Rows from block 3 of a small CTC audio transcriber, named by matrix and row number. Each number is 128 + 24 x the weight over its row's rms, rounded and kept within 0 to 255. All counts start at 0. Numbers have three digits each.
After each channel's rows are labels from the 100 clips, of 14976, where the channel reaches its highest value: "strongest on" is what is common among them; "loudest band" is the band of the loudest frequency at the time of the peak. Only what is clearly more common there than usual is listed. The data: short read English sentences (LibriTTS-R).
# conv: width-5 conv (model.blocks.3.conv.weight, 208x208x5, each kernel summed), inputs 104-207

conv.137:103140096097066114167135113146115125121133177161159123129126110101122122109153115149129102109134139118151146125109146151118118134138110126115105181112122134149179114124136124176101127123115142129101121125112119128091106103162150113072109119158170172141150164132113148114147086132081128104128107142120132106129164
strongest on: the word "was"
loudest band: 4000 to 8000 Hz

conv.109:114125089136130146038084170120146138127130125178140099145151106143111132134133131127100139142180159149127149163123137138148120129119125131107130163131103127140151131108110099111160131149148116122123141129126149131125085124119122145119144136133110152107152156137139131155143154184106135136149162105120116160101165
strongest on: the word "be"
loudest band: 250 to 500 Hz

conv.133:143167140117121107093142155153153144122085113148115123125127090142140126121114076148088147141114161182157109107162173109121129145094160133100139126124127108131172122102086125151137128101122081149087149095102140118100172122100154129115164148134136106112148136166117090130142120133098148177098098144122103123120151
strongest on: the word "what"
loudest band: 250 to 500 Hz

conv.34:102160129135131132108115133113096128161129134099088117116141109150159092095118075111153150138120168114114151126130153118127159105128138168133143132097154130144134126157157147135143110149149082155149099092101126152145186114132117147148128142133132155091110139136121096136139094117130152107155112138141147165138109
strongest on: the word "not"
loudest band: 500 to 1000 Hz

conv.159:152151104107125123162112135127120125164091101125075136146104137134118130125103085137155197110111162125139129173129116115127119100117138140118120098093110132159108104168134144124122129082120129123104132164136163157152202137175122163131118111119138143107140160129106101129137103094134107122141083130157128150097140
strongest on: the word "what"
loudest band: 250 to 500 Hz

conv.94:133096092150105135199118127114107110092120070109133140145147133132124153110135145113111100139143133150151136133177154153112093140105131122125147143085092120162092117120125094159148131120155137083146099113130107153140125079111107108106134143125120134134162136121134138088145103176130148132155099171120166148110168
strongest on: the word "was"
loudest band: 4000 to 8000 Hz

conv.127:115141118120132140113111128096115118112076141095105119147120092169121127132103125108137115098101153132128177182115145135119092102113144173105087127100095139158130136125137145109140117108168119106124135094104149129157175105162149152171142155165126128079177139171122121128155118106127151122116069108123129154100119
strongest on: the word "what"
loudest band: 500 to 1000 Hz; 250 to 500 Hz

conv.69:140129146104093147123159100115115109058145140108081131099145148108107125126099097112143111143125119124126181129133126128134109135153125145110148171112138157127085142099169161161130132116090106140099112111098103110091105126177131182123111123153124115120152133097127160095134080150163122163138124131098146164130130
strongest on: the word "was"
loudest band: 250 to 500 Hz

conv.205:129150102097105123194146136147106130130082155105113152106114103122155107147129091180090167145142137126153155102127126133128172149133116133095084137112117148174131100117111145136150143111086124156141107106131163135148159112128129192100149103153163153133137148118129107124098077071203093102135135111156140109139119
strongest on: the word "what"
loudest band: 500 to 1000 Hz; 250 to 500 Hz

conv.12:104153090139140110150090152115133082117129090093162151145114172104103120132074152082102148124134143119118098123151121115117123131097142142163183150106116137111087154116117131120139129133160104162122113101098116182142110121127135190153114140140121085103141132155106096127103140115127167120146126131154132097153126
strongest on: the word "we"
loudest band: 250 to 500 Hz

conv.30:133138150130077134129119151142132133080081148152101127112152089142150114107137075127096090125162118142080146137125130132111110160160139179087118194106139126133121107137074180055156098151104136155161139127115129096081102133121129105142147093112117140130109170143149163158134121089137144134107141132099129132126138
strongest on: the word "it"
loudest band: 250 to 500 Hz

conv.197:081115107124131122159144134171123132110148158126159139105113125160157160128106119175113112133149107101138118156121125134104185129156148142146130128096116119145174092136086110131105144131107123100132103170146134142164085155154169122168094114122097142125113124124129154130097072062141098102151122113153110086156152
strongest on: the word "i"
loudest band: 500 to 1000 Hz; 1000 to 2000 Hz

conv.136:100109130128136163155140161182167114160126126116160147108138152107137123147105165161083136139105117157127113096166168092137157170160134152176103135146141172166132149123135124106135170109139143151089092161099153127096107152106148114140136104132124170123168128133146117129105114180117141151167168101161134152124151
strongest on: voice: female; the word "i"
loudest band: 1000 to 2000 Hz