{"tokenizer": "char", "activation": "relu", "rnn": "lstm", "rnn_residual": true}
Rows from block 6, named by matrix and row number. Each number is 128 + 24 x the weight over its row's rms, rounded and kept within 0 to 255. All counts start at 0. After the name is the row's rms in percent of the matrix's.
# weight_hh_l0: LSTM recurrent weights (gates i, f, g, o stacked) (model.rnn.1.rnn.weight_hh_l0, 1024x256), inputs 0-127
weight_hh_l0.349 099 [100  63 137 111 109 115 124 138 140 144 139  92 150 146 113  92  98 115  86 124 137 168 149 166 114 170 107 146 128 157 167 158 166 123 144 154 125 100  98 132 111 139 111 134 161 139 142 166 142 151 112 168 155 145 117 151 127 136 124 137 133 106 149 127 123 146 133 137 102  99 109 143 139  83 115 100 177 144 122 150  75 109 126 158 155 131 158 137 131 142 122 164 208 143 139 104 140 135 122 117 162 161 104 180 160 145 107 126 101 139 116 110 134 145 117 109 112 136 109 128  72 129  89  94 170 142 130 163]
weight_hh_l0.350 103 [138 132 133 146 108 112  92 148 140 122 145  99 158 128 142  89 133 114 142 121 134  91 104  85 129  92  88 148 125 109 107  78 111  90 131 134 146 104  99 153 153  91 168 132 170 134 121 159 162 101 137 156  95 156 130 136 140 110 110 140 155 103  76 147 158 144 102 141 118 120 140 139 112 128 102 104  94 142 122 150 145 128 111 159 135 142 124 103 161 116 138 121 105 113  86 119 113 128 163  91 130 111 140 109  91 140 117 146 170 162 163 154 159 105 100 125 136 198 110 110 116 168 147 134  97  63 116 151]
weight_hh_l0.351 101 [119 106 115 128 167  91 101 134 120 143 147 105  79 153 100 131  99 138 170 140 130 112 181 139 125  95 120 138  91 132 153 160 132 149 110 117 137 126 120 183 123 115 137 137 116 128 103 143 100  62 110 127 134 149  80 156 173 122  90 109 146 117 137 103 130 116 155 168 123 128 135 116 100 119 107 161 118 142 140 143  86 123 139 174  93 116 169  93 163 128 145 129 116 144 123 119  58 103 136 108 151 113 122 132 111 114 114 135  98 124 120 150 133 181 112 107  92 157 138 138 109 110 132 146 129 154 109 143]
weight_hh_l0.352 099 [132 145 165 140 174 111 101 163 134  82  86 128 114 104 149 141 113 107 120 126 121  98 125 144 160 119 147 141 128 143 118 103 128 142 134 139 129 145  94 100 113 123 157 104 157 165 121 171 135  84 133 119 115 161 164 148  90  94 104 108 124 189  88 139 127 105 128 132 101 122 106 147 152 137 125 102 104 138 131 147 133 114 124 116 153 110 123  68 139 116 106 126  86 124 177 158  83 103 122 114 160 135  98 125 111 153 123 147 117 137 117 139 146 154 121 127 171 158 117 122 157 157 107 115 118 149 155 117]
weight_hh_l0.353 109 [151 162 102 145 128 138  93 162 130 144 125 145 180 180 121 189 107 145 135 179  72 130  90 116 159  84  84 109 107 114 112 142 111 128  99 125 113 126 158 127 126  80 133 122  92  82  88  64 137 117 138 137 143 141 111 130 156 118 147 196  91 129 133 106 136 126 136 140 123 111  84 145 147 169 133 135 119 138 151 124 113 158 166 117 117 130 145 114  90 130 115 166 133 102 153 159 135  92 130 101 153  99 136 172  94 118 150 126 164 113  98 123 138 151 150 173 133 114 111 125 121 105 159 112 179  93 128 114]
weight_hh_l0.354 088 [142 152 156 150 136 114 155 146 106 133 100 151 109  64  91  99 143 126 113 151  94 141  91 135 102 124 148 145 127 154 101 149 124 157 111 173 108 150 119 120 117 143 128 154 163 149 119 136 146 161  90 153 102 127 131 118 131  98 143 103 167 112 102 107 122  82 128 148 121 168 171 108 125 178 134 149 126 147  93 155 155 146 126  96 101 134 105 121 102 114  93 101 110 130 118 110 160 117  42 151 169 130 123 150 138 152 136 131 135 119 126 133 133  96 111 118  95 118 141  86  90 161 130  97 112 117 124 140]
weight_hh_l0.355 084 [117  84  91 145 124 157 136 100  87  93 146 130 145 115 138  91 120  89 119 160 138 137 140  86 138 144 170 110 149 163 157 145 114  85 138  95 166 164 171 115 141 119 119 126 162 143 105 153 113 102 110 134 128  90 163 110 153 121 129 145 104 105  70 100 173 139  83 167 114 136  84 143 122  79 120 109 111 108 154 138 135 105 130 151 154 145 113 149 116 108 105 167 121 102  80 140 162 138 106  71 142 138  90 132 131 117 153 139 100  92 107 143 162 142 126 161 138 208 136 104 130 128 129 134 106  97 152 106]
weight_hh_l0.356 103 [119 112  97 107  99 138 132 139 138 113 128 152 181 161 169 120 134 134 159 126 175 162  77  84  90 124 141 144 107  99 120 148 103 153 124 107 160 150 115 162 118 158 117 113 107 120 161 121 172 131 152 105 131 132 136 159 107 100 132  91 127 153 176 144 143 127 119 131 123 107 110 134  95 157 122 121 107 131 103 126 129 123 131 125 158 137 163 116 173 122 135  88 100 173 141 124 124 125 150 146  93  73 153 180 122 116 145 150 129 117 135 168 105 122 104 155 164 135 109 124 104 138 175 155 111 157 119 151]
weight_hh_l0.357 090 [139 127 136 103 114 126 113 129 145 130  93  94 139 145 103 157 131 147 170 144 157 108  80 174 138 108 127 143 145 136 132  98 146 135 156 111 116 137 115 115 113 140 123 132  77 103 156 151 145 113 163 157  70 102 167 114 127 101 144 198 144  96 100 127 163 137 156 104 130 167 134 152 101 177  88 122 115 140 126 116 151 124 167  93 128 145 155 152 144 131  95 119 132 105  95 140 142 110 130 131 129 157 128 155 114 130  93 126 132 129 117 155 143  95 105 119 131  89 144 103 139 149 143 107 175 121 156 151]
weight_hh_l0.358 088 [136 125 125 113 146 145 101 119 126 157 114  98 121 139 126 123 163 117 175 130  83 110 109 127 114 148 100 116 121  89 150 105 142  91 135 130  90 163  94  94 127 153 152 144 101 151 109  77 124 149 153 131 128 163 115 145  96 159 165  91  90 112 134 129 104 106 120 152 143 127  98 176 164 116  88 144  74 152 138 108 117 154 142 107  87 142 130 142 102  92  95 130 156 136 129  91 107  90 166 114 128 152 154 130 145 139 145 105 124  98 157 124 188 161 149 103 113 102 116 101 147  93  95 168 120 143 101 147]
weight_hh_l0.359 113 [ 95 128 154 110 104  96 149 135 109 110 107  98 128 104 117 121  92  85 109 121 125 139 129 138  84 133  95  97 130 127 139 107  52 139  97 173 146 129 129 103 162 142 113 132 102  95 149  74 122 123 148 114 145 163 129 117 142  97 164 178 157 150 146 172 122  79 124  75 103 116 103  91  96 198 137 156 131 101 100 111 159 106 144 143 122 180 117 141 124 134 163 111 167  95 153  98 118 121 110 118 115 152 147 173 136 156 169 105 117  94 121 104 105  96 116 128 140 102 130 117 140 100 137 172 128  96  94 136]
weight_hh_l0.360 103 [140 137 158 135 161 154 148 143 120 121 140 117 132 101 132 132 154 112 139 111 162 123 119  99 131 114 137 135 107 152 111  81 102 107  97 144 159 142 148 131 149 137 152 134 129 137 133  96 108  84 109 142 105  79 132 108 134 144 134 167 182 122 126 131 188  71 106  85 150 144 127 106 143 117  87 125 131 143 117 139 141  92 116 119 143 169 108 163  92 140 128 111 135 137 131  99 106 146  98 112 151 113 107 180 158 110 162  98 148  95 141 111 130 112 146 169 128  98 153 147 153 153 142 132 174 157 148 149]