From a checkpoint of a small CTC audio transcriber.
Model: log mel input, depths [1, 1, 2, 1].
Training: soap at rate 0.0019, 500 steps, batches of 64.
Data: trained on short read English sentences (LibriTTS-R), 26041 training examples, 1.2 epochs.
Rows from block 4 of a small CTC audio transcriber, named by matrix and row number. Each number is 200 + 40 x the weight over its row's rms, rounded and kept within 0 to 999. All counts start at 0.
After each channel's rows are labels from the 100 clips, of 14976, where the channel reaches its highest value: "strongest on" is what is common among them; "loudest band" is the band of the loudest frequency at the time of the peak. Only what is clearly more common there than usual is listed. The data: short read English sentences (LibriTTS-R).
# conv: width-5 conv (model.blocks.4.conv.weight, 320x208x5, each kernel summed), inputs 0-103

conv.78,155,146,202,205,217,148,219,161,223,201,226,225,250,166,180,175,202,264,172,225,205,186,199,250,216,195,231,162,218,208,186,161,160,162,201,200,197,210,207,129,180,191,173,158,262,203,273,201,202,198,159,257,208,168,161,200,199,252,228,262,232,275,263,245,268,217,200,223,147,220,149,202,167,221,187,145,85,175,207,267,254,214,232,166,235,228,78,261,224,199,212,195,201,157,259,251,199,267,245,215,235,218,218,165
strongest on: the word "what"
loudest band: 250 to 500 Hz; 500 to 1000 Hz

conv.129,198,249,213,172,171,226,147,167,268,249,222,178,238,191,209,161,209,199,210,216,219,251,139,151,274,173,170,198,201,203,154,179,184,184,213,194,118,264,224,134,128,148,173,189,179,184,223,213,253,189,197,156,214,238,118,209,250,159,257,166,251,213,184,138,214,99,165,196,255,259,205,164,233,247,200,131,167,217,205,218,132,186,213,189,193,208,161,193,183,173,216,196,167,138,189,210,166,200,168,166,233,228,229,174
strongest on: the word "what"
loudest band: 250 to 500 Hz

conv.169,250,235,204,213,238,203,178,200,203,244,204,216,179,274,185,172,265,192,215,216,158,249,189,200,218,232,195,180,172,200,220,222,228,274,155,252,252,246,166,207,191,276,195,219,194,226,170,205,248,177,161,276,283,150,292,179,265,228,190,165,144,139,228,242,170,212,220,179,223,193,151,181,221,288,205,205,201,281,199,144,169,262,144,177,199,245,267,204,90,168,177,209,177,270,232,167,169,253,164,209,233,233,220,233
strongest on: the word "was"
loudest band: 4000 to 8000 Hz

conv.302,227,165,110,203,181,211,142,191,198,139,276,166,132,174,218,142,156,157,159,250,191,135,132,114,186,121,141,232,178,226,192,206,240,213,163,180,217,200,150,155,176,207,165,163,165,77,149,186,160,264,211,185,233,250,213,147,201,237,190,122,239,221,242,140,236,223,137,189,239,168,168,227,239,248,196,172,205,169,175,204,193,173,208,215,126,123,178,211,134,188,167,204,144,250,184,244,211,217,92,253,170,161,216,184
strongest on: the word "was"
loudest band: 250 to 500 Hz

conv.43,206,251,190,295,239,189,209,242,184,200,269,236,226,202,215,187,157,192,115,250,242,165,241,198,184,219,225,151,261,168,203,196,144,191,314,219,203,215,257,208,142,172,204,189,202,236,197,235,220,211,253,197,259,232,238,210,188,209,233,220,266,239,226,206,181,270,218,198,274,233,214,194,157,189,242,275,255,148,257,155,132,203,104,222,279,276,169,210,201,228,220,252,228,162,249,149,236,156,173,208,225,207,255,147
strongest on: the word "what"
loudest band: 250 to 500 Hz

conv.243,225,146,150,148,179,156,176,209,168,166,201,177,235,193,189,208,220,237,182,139,193,172,174,147,188,207,128,172,199,131,162,239,273,192,256,244,217,175,185,231,140,219,280,199,72,227,208,214,239,179,214,232,161,181,191,187,205,177,203,191,261,190,254,228,226,203,194,198,154,267,143,165,172,196,184,205,206,167,176,202,201,159,202,255,265,215,126,232,150,152,220,236,141,106,238,213,193,239,204,247,212,208,301,198
strongest on: the word "was"
loudest band: 250 to 500 Hz

conv.91,275,185,211,139,249,283,193,181,215,142,122,174,234,174,189,271,168,265,166,249,133,186,127,189,202,258,235,125,166,187,268,158,254,206,233,194,215,156,131,169,114,231,223,239,224,189,197,168,166,219,139,145,230,205,186,152,218,138,264,244,248,191,204,210,257,168,193,111,191,196,195,162,170,155,154,261,170,146,185,277,198,190,255,215,248,233,230,261,144,152,187,265,216,181,186,193,187,244,174,254,208,137,254,212
strongest on: the word "was"
loudest band: 250 to 500 Hz; 500 to 1000 Hz

conv.252,221,121,214,171,218,163,118,175,258,197,209,208,198,191,159,220,234,232,218,224,179,152,242,191,195,242,196,184,184,167,173,173,231,186,167,212,179,238,144,235,182,220,214,141,193,169,216,236,140,205,137,151,235,246,210,192,235,231,253,175,147,176,193,213,210,268,204,252,249,213,263,286,130,127,210,193,250,183,192,179,250,261,271,168,247,262,185,257,157,192,225,189,341,194,220,288,199,215,216,109,212,214,207,118
strongest on: the word "be"
loudest band: 250 to 500 Hz

conv.46,196,166,141,158,232,186,92,171,217,222,277,167,231,225,187,225,253,242,167,247,153,244,173,141,242,272,215,250,231,152,189,194,147,155,186,236,192,226,180,191,175,248,194,192,213,221,258,235,216,173,213,196,209,227,216,196,143,170,161,229,247,254,270,192,222,159,191,209,82,239,201,236,161,189,161,220,195,228,157,235,149,218,264,214,274,173,176,199,131,224,201,313,223,184,208,160,182,214,246,222,214,187,212,241
strongest on: the word "what"
loudest band: 250 to 500 Hz; 500 to 1000 Hz

conv.60,217,138,106,242,226,159,219,205,229,208,228,144,193,219,205,232,182,211,241,185,261,215,145,151,261,186,156,163,221,247,182,226,219,224,306,197,254,220,277,176,180,233,210,198,234,173,147,262,200,256,141,194,207,243,205,202,131,248,155,148,185,193,227,182,219,206,107,198,240,185,109,256,171,134,160,152,149,183,218,223,201,174,268,190,248,198,165,215,248,151,279,192,117,228,195,239,184,192,219,67,206,114,246,111
strongest on: the word "was"
loudest band: 250 to 500 Hz