Weights of a small CTC audio transcriber: widths [96, 144, 208, 320].
Rows from block 2 of a small CTC audio transcriber, named by matrix and row number. Each number is 50 + 12 x the weight over its row's rms, rounded and kept within 0 to 99. All counts start at 0.
After each channel's rows are labels from the 100 clips, of 14976, where the channel reaches its highest value: "strongest on" is what is common among them. Only what is clearly more common there than usual is listed. The data: short read English sentences (LibriTTS-R).
# conv: width-5 conv (model.blocks.2.conv.weight, 208x144x5, each kernel summed), inputs 48-95

conv.178:37 54 34 52 53 49 42 77 74 40 53 64 47 47 45 59 28 41 56 34 38 54 39 38 29 58 38 34 47 35 42 42 71 57 50 54 49 50 42 56 47 66 63 63 38 45 24 43
strongest on: the word "was"

conv.37:50 45 43 54 40 45 76 64 37 41 56 63 89 47 55 67 58 46 51 62 43 37 67 40 39 56 70 36 58 50 40 46 43 35 48 76 31 35 40 51 49 38 59 40 54 55 59 46
strongest on: the word "was"

conv.199:57 24 26 51 51 59 65 43 51 64 50 49 60 49 68 44 53 36 33 35 33 54 57 37 40 35 65 32 54 55 40 72 47 39 64 41 41 76 44 33 50 50 48 50 66 56 46 60
strongest on: the word "to"

conv.33:52 62 34 40 60 69 59 23 50 42 47 65 45 63 51 55 61 60 60 34 51 51 57 75 38 59 40 45 34 41 50 47 57 52 63 51 47 38 45 46 33 38 63 33 43 23 56 61
strongest on: the word "to"

conv.101:44 64 48 59 57 34 56 54 26 55 57 32 44 49 37 64 42 40 56 70 66 47 54 59 53 36 48 55 40 49 56 57 51 53 77 46 60 21 74 55 45 40 45 74 44 45 35 49
strongest on: the word "yes"

conv.166:50 48 60 70 34 36 58 60 56 24 54 55 50 49 69 41 44 35 38 49 34 45 39 43 66 41 48 56 35 61 61 29 47 42 36 65 38 44 50 48 35 52 76 47 56 50 46 63
strongest on: the word "be"

conv.86:36 58 50 38 76 45 42 69 45 60 55 40 56 62 44 62 85 60 53 45 62 34 30 32 51 37 33 36 68 63 58 49 42 48 55 55 44 34 57 56 47 48 35 71 33 62 41 50
strongest on: voice: male

conv.50:49 46 77 86 44 37 53 43 64 44 62 45 57 88 29 50 52 31 39 67 50 57 61 51 55 43 62 57 39 78 49 47 66 39 48 41 45 45 42 65 48 46 63 41 62 52 38 33
strongest on: the word "to"

conv.109:64 47 61 52 54 42 33 33 38 87 62 62 46 42 44 60 75 57 48 35 39 65 63 55 67 52 55 49 55 41 56 64 50 39 64 39 34 48 27 39 53 52 32 59 55 58 41 42
strongest on: the word "to"

conv.72:52 61 49 42 31 57 41 66 43 34 32 37 44 47 53 50 58 53 56 56 51 26 32 51 24 66 43 41 59 60 59 59 70 47 57 34 30 34 35 44 51 47 22 65 47 44 68 45
strongest on: the word "i"

conv.88:16 42 46 56 72 46 32 62 39 45 60 37 35 56 49 26 41 44 38 36 46 49 43 46 60 54 45 52 39 38 36 22 41 39 48 64 60 38 51 48 79 44 52 56 38 35 33 46
strongest on: voice: female

conv.9:33 67 43 43 48 39 45 67 75 49 41 57 64 53 63 76 69 48 26 56 36 37 47 38 47 32 52 48 81 61 57 70 59 45 40 72 51 46 48 39 41 41 59 36 76 64 58 52
strongest on: the word "was"

conv.159:47 44 45 51 64 46 47 56 68 26 42 39 47 58 45 67 31 59 75 70 47 62 63 60 73 64 33 49 58 34 54 64 53 46 57 60 69 46 38 39 50 67 40 61 46 64 41 57
strongest on: the word "to"

conv.158:57 64 55 31 48 59 59 37 43 55 50 49 55 32 48 46 46 31 38 50 36 44 51 58 61 54 64 29 49 49 45 29 51 20 37 51 43 46 52 49 54 31 73 48 43 43 46 65
strongest on: the word "not"

conv.123:53 33 52 51 45 37 57 55 67 45 39 27 46 49 58 49 46 42 32 51 27 59 54 29 29 59 47 46 42 24 51 52 48 44 32 34 49 83 35 60 64 62 47 59 56 24 49 61
strongest on: the word "and"

conv.194:47 58 44 34 41 75 71 64 47 55 57 41 58 64 55 39 48 51 66 15 26 47 37 39 37 69 50 62 42 37 42 57 45 41 58 15 40 45 39 53 71 65 38 41 30 47 49 61
strongest on: the word "was"

conv.81:47 63 36 51 65 35 68 56 66 43 29 60 51 24 78 23 69 44 72 58 48 48 39 46 32 57 38 31 54 47 56 64 37 37 58 46 62 30 57 57 47 66 48 73 35 53 45 70
strongest on: the word "was"

conv.182:46 28 33 54 57 37 55 53 68 74 52 55 44 41 50 44 58 70 44 40 76 33 50 38 53 58 59 63 63 41 49 55 50 68 55 38 52 75 44 42 58 66 51 79 35 56 54 52
strongest on: the word "not"

conv.84:51 47 39 56 60 40 32 41 74 43 48 47 44 52 62 55 36 68 61 58 44 59 56 60 55 49 42 68 52 37 52 42 54 42 55 52 43 27 83 37 36 71 61 48 63 47 42 43
strongest on: the word "to"

conv.91:18 37 62 46 44 29 50 50 68 61 60 45 56 53 76 46 39 48 52 39 32 53 66 58 34 50 55 72 34 45 49 44 57 51 54 43 35 54 44 60 53 51 72 45 44 45 42 41
strongest on: the word "was"

conv.180:85 69 46 43 41 62 46 54 49 35 75 71 49 63 52 42 54 52 46 33 52 38 44 50 46 33 54 60 75 70 45 41 44 41 51 63 34 30 59 35 49 33 54 49 64 56 47 44
strongest on: the word "what"

conv.119:49 65 67 43 54 53 75 48 69 43 40 46 36 48 38 41 72 57 40 43 59 27 55 49 36 56 64 54 45 74 57 63 41 43 39 39 51 72 69 51 57 23 40 43 46 45 63 54
strongest on: the word "was"

conv.168:44 41 39 51 53 47 46 54 57 37 28 58 47 56 43 61 59 67 51 38 43 46 57 48 49 31 46 49 77 45 54 61 54 61 49 46 59 44 48 40 35 48 47 41 55 63 37 46
strongest on: the word "the"

conv.163:64 23 62 32 26 52 68 45 36 49 37 40 56 48 57 31 38 23 48 61 37 55 55 30 55 59 57 55 33 42 25 60 40 58 46 49 54 63 54 29 64 50 55 44 43 43 47 64
strongest on: voice: female

conv.5:34 44 33 69 52 59 49 61 59 60 77 52 53 69 47 61 45 24 36 56 59 43 49 52 58 54 55 51 38 51 23 40 53 48 30 37 56 52 61 33 54 42 34 44 60 48 52 54
strongest on: the word "be"

conv.139:47 67 57 45 43 54 45 47 63 52 26 61 45 56 50 39 56 66 23 41 47 45 52 43 48 70 49 45 67 52 35 58 64 53 51 56 50 48 48 39 59 41 43 47 60 65 32 69
strongest on: the word "was"

conv.134:66 53 58 43 38 62 70 62 47 38 37 84 36 73 74 36 40 77 42 42 35 42 47 57 45 39 58 51 59 46 63 58 50 47 58 68 58 45 49 52 45 47 67 48 34 50 66 55
strongest on: the word "of"

conv.42:66 64 57 54 25 48 61 39 54 37 41 79 71 53 80 48 34 42 49 41 39 35 43 37 42 37 53 57 48 59 54 46 45 62 41 36 38 54 54 52 52 41 73 49 46 42 42 65
strongest on: the word "to"

conv.77:50 47 76 27 59 45 65 67 55 46 37 43 45 67 64 63 43 72 57 55 48 70 51 31 40 57 49 66 44 55 42 52 59 63 67 55 42 48 64 76 58 41 66 35 42 38 51 66
strongest on: voice: female

conv.93:47 58 56 59 35 60 58 64 53 38 20 41 30 65 62 30 60 37 37 27 54 45 37 51 49 54 50 53 57 48 47 55 43 50 43 37 25 41 47 43 58 33 32 44 50 47 64 40
strongest on: the word "i"; the word "you"

conv.97:45 49 33 46 57 61 77 45 41 56 35 38 22 42 64 51 51 49 58 47 36 67 33 29 31 44 65 40 36 47 46 46 45 57 64 52 40 50 50 68 49 57 55 28 35 46 49 47
strongest on: the word "is"