config.yaml
dataset: "short read English sentences (LibriTTS-R)"
train_examples: 26041
win_length: 400
tokenizer: "char"
depths: [1, 1, 2, 1]
widths: [96, 144, 208, 320]
rnn_width: 256
bidirectional: false
max_precond_dim: 1024
one_sided: false
Rows from block 2 of a small CTC audio transcriber, named by matrix and row number. Each number is 128 + 32 x the weight over its row's rms, rounded and kept within 0 to 255. All counts start at 0. Numbers have three digits each.
Before each channel's rows are labels from the 100 clips, of 14976, where the channel reaches its highest value: "loudest band" is the band of the loudest frequency at the time of the peak. Only what is clearly more common there than usual is listed. The data: short read English sentences (LibriTTS-R). In brackets: how many of the 100.
# conv: width-5 conv (model.blocks.2.conv.weight, 208x144x5, each kernel summed), inputs 0-47

loudest band: 4000 to 8000 Hz (66)
conv.136:156083148153115067082115120105120141079145194120129041098157121163175146116113116134141128131217131111128128117124167074114122170086130184135101

loudest band: 500 to 1000 Hz (46); 1000 to 2000 Hz (35)
conv.145:137182181133090089113195163127149092077171123102110111111171133137135151143135075138091100154076101144127143146137153083145101133111151175129135

loudest band: 4000 to 8000 Hz (61)
conv.203:138130116169075124130148145127152102117093103104134106095121175221112113139124159091162095113116111149067111115115193113102140191121149123176189

loudest band: 4000 to 8000 Hz (73)
conv.129:108135139120186060087165152124114193121126118153168149136159114138130088158125093173194172115201121145093148097126147223111111114144184164134154

loudest band: 250 to 500 Hz (55)
conv.79:130093133131156135150164101149131137112136121236147104107104132163125130096136119104135182239145124134185151069179129149128154131134053132082072

loudest band: 250 to 500 Hz (52)
conv.49:150087126095191218159075138166172135157096151123110221182110196104119159142136124133115148105176199116111133140142110131156117071165132082114109

loudest band: 250 to 500 Hz (25)
conv.69:099154155120122138077086156170122134112104122132097165098158189113152114146134136105190151108087122127065163153099112131164097123158216112187174

loudest band: 4000 to 8000 Hz (52); 2000 to 4000 Hz (31)
conv.186:144111135152126098153149195140149089122093136092153115144070190115144082131109138101135137133127140091118127114141172145130133146092111131127141

loudest band: 2000 to 4000 Hz (38); 1000 to 2000 Hz (26)
conv.46:148174110103134151152149122162144177117162109215131162118154152125142136155116138153139158096194093143096170165078160149127145082138133131134139

loudest band: 500 to 1000 Hz (55)
conv.147:137129128109114170137143120111130072177091118142128124170114182096127131163126090135130177137166105139112221141137130083166135099115140111068166

loudest band: 4000 to 8000 Hz (58)
conv.149:140099129162174124149176104157138108096115119150114126127140149182155123112105105143130164128132122106111151182101147098111176084102115134129183

loudest band: 4000 to 8000 Hz (47)
conv.114:085162142106159103100088137120176097137144107176158113120139110157136120098107131168078078164153117084107171167081136098133125147139168122146143

loudest band: 4000 to 8000 Hz (52)
conv.65:137101148133133117096114091130122111124039196084148089150061112109119074147119106135034119121146085097137152125151123096081139120110081149131117

loudest band: 4000 to 8000 Hz (50)
conv.204:144173149123176129088099133179103108094123169133122087106073099159149095077146096133118063080150119111190102173150129045096146137151139097122124

loudest band: 2000 to 4000 Hz (44); 4000 to 8000 Hz (40)
conv.54:113132144105154152110113105174132101076131130093150106102085125123088076134079123106153128092107082117129083134120140198132153112141139129113125

loudest band: 250 to 500 Hz (41)
conv.195:134141143104146185180137153075153090109173202163108199110145126109090146170177150167086162121097155140155153148089087115118177169179171103144144

loudest band: 500 to 1000 Hz (44)
conv.171:152143059081135123139119097146107096128135154070134143148105118141112089157092071095193122133171139133103179166123082089165077161098140036123174

loudest band: 4000 to 8000 Hz (92)
conv.17:118114167098103108131121139085132117114148166163086117129082112123136131087079106149151154154117128121104140126095133126102087105158140187116043

loudest band: 500 to 1000 Hz (54); 250 to 500 Hz (28)
conv.98:166218173097110127133127121057085079105104071118158149115123130138103140155118124138154087022110049158100110100156120142130171126124189149117140

loudest band: 500 to 1000 Hz (37)
conv.176:107168091159093136113126109165166097133179135108121186137136137116117134165181117143125146198085131103115178153113097159086158109126096115178143

loudest band: 250 to 500 Hz (28)
conv.206:142111076140103135138163126101127112103066119162132170120136166151102112058142151119070120144167168109117115134092092112084109092162143171114120

loudest band: 4000 to 8000 Hz (52)
conv.202:107116069126171070094095129173077142164095125153145030147166144203120108092082124114145132105162104105092133146116133117139119117122083115088073

loudest band: 250 to 500 Hz (30)
conv.143:120134099096169130144081077185102135178058111113083144133139149131113111097146113113107044143109189121179150123076136111111068134144110074056111

loudest band: 1000 to 2000 Hz (32)
conv.193:103146177136042111107159146102086174089125113153103079090174142073187181159098132106132082157129092116111073168154150153049177104067120155149092

loudest band: 250 to 500 Hz (55)
conv.197:124123142123105072103210157146063179133172069171140090137123165136135184123087086121150143130170130133167155124195170105147113145153130128147137

loudest band: 1000 to 2000 Hz (38)
conv.80:127125156096102086139172165131110109113152109148125153135203140165144101124127109078105142092196069093156151190133223077097139142126136207124109

loudest band: 1000 to 2000 Hz (52)
conv.126:091144139137135130107105103115154143175055085123208083120182124097118119147102133131164087145124138127125128130120140213143118085126144163112104

loudest band: 250 to 500 Hz (25)
conv.141:134142122074121159113134138094066062097123204142122162135217143125138092077150132142151079099086116098107188161055100137119115160176089130126148

loudest band: 2000 to 4000 Hz (39)
conv.120:161115144159115145119097066061127150097110103047146171096125141097131132119102143095104089122121168165117101121113067171155143100118120157119089

loudest band: 2000 to 4000 Hz (32)
conv.94:046114106109118102136117120143156068101156132161077099112171142091088077076168126103105129114135146146145128159095048114062102139114124116147183

loudest band: 4000 to 8000 Hz (64); 2000 to 4000 Hz (35)
conv.150:119185108142132103126083082118096141134103122145178081198169106145150126070103156157150103099080094145097114138188082150098172165126150148162091

loudest band: 500 to 1000 Hz (30)
conv.6:119143131104104131085190105214143087113105069161162105110114094095132090129149098162163092158126082124136163093080070151147164115116141118104113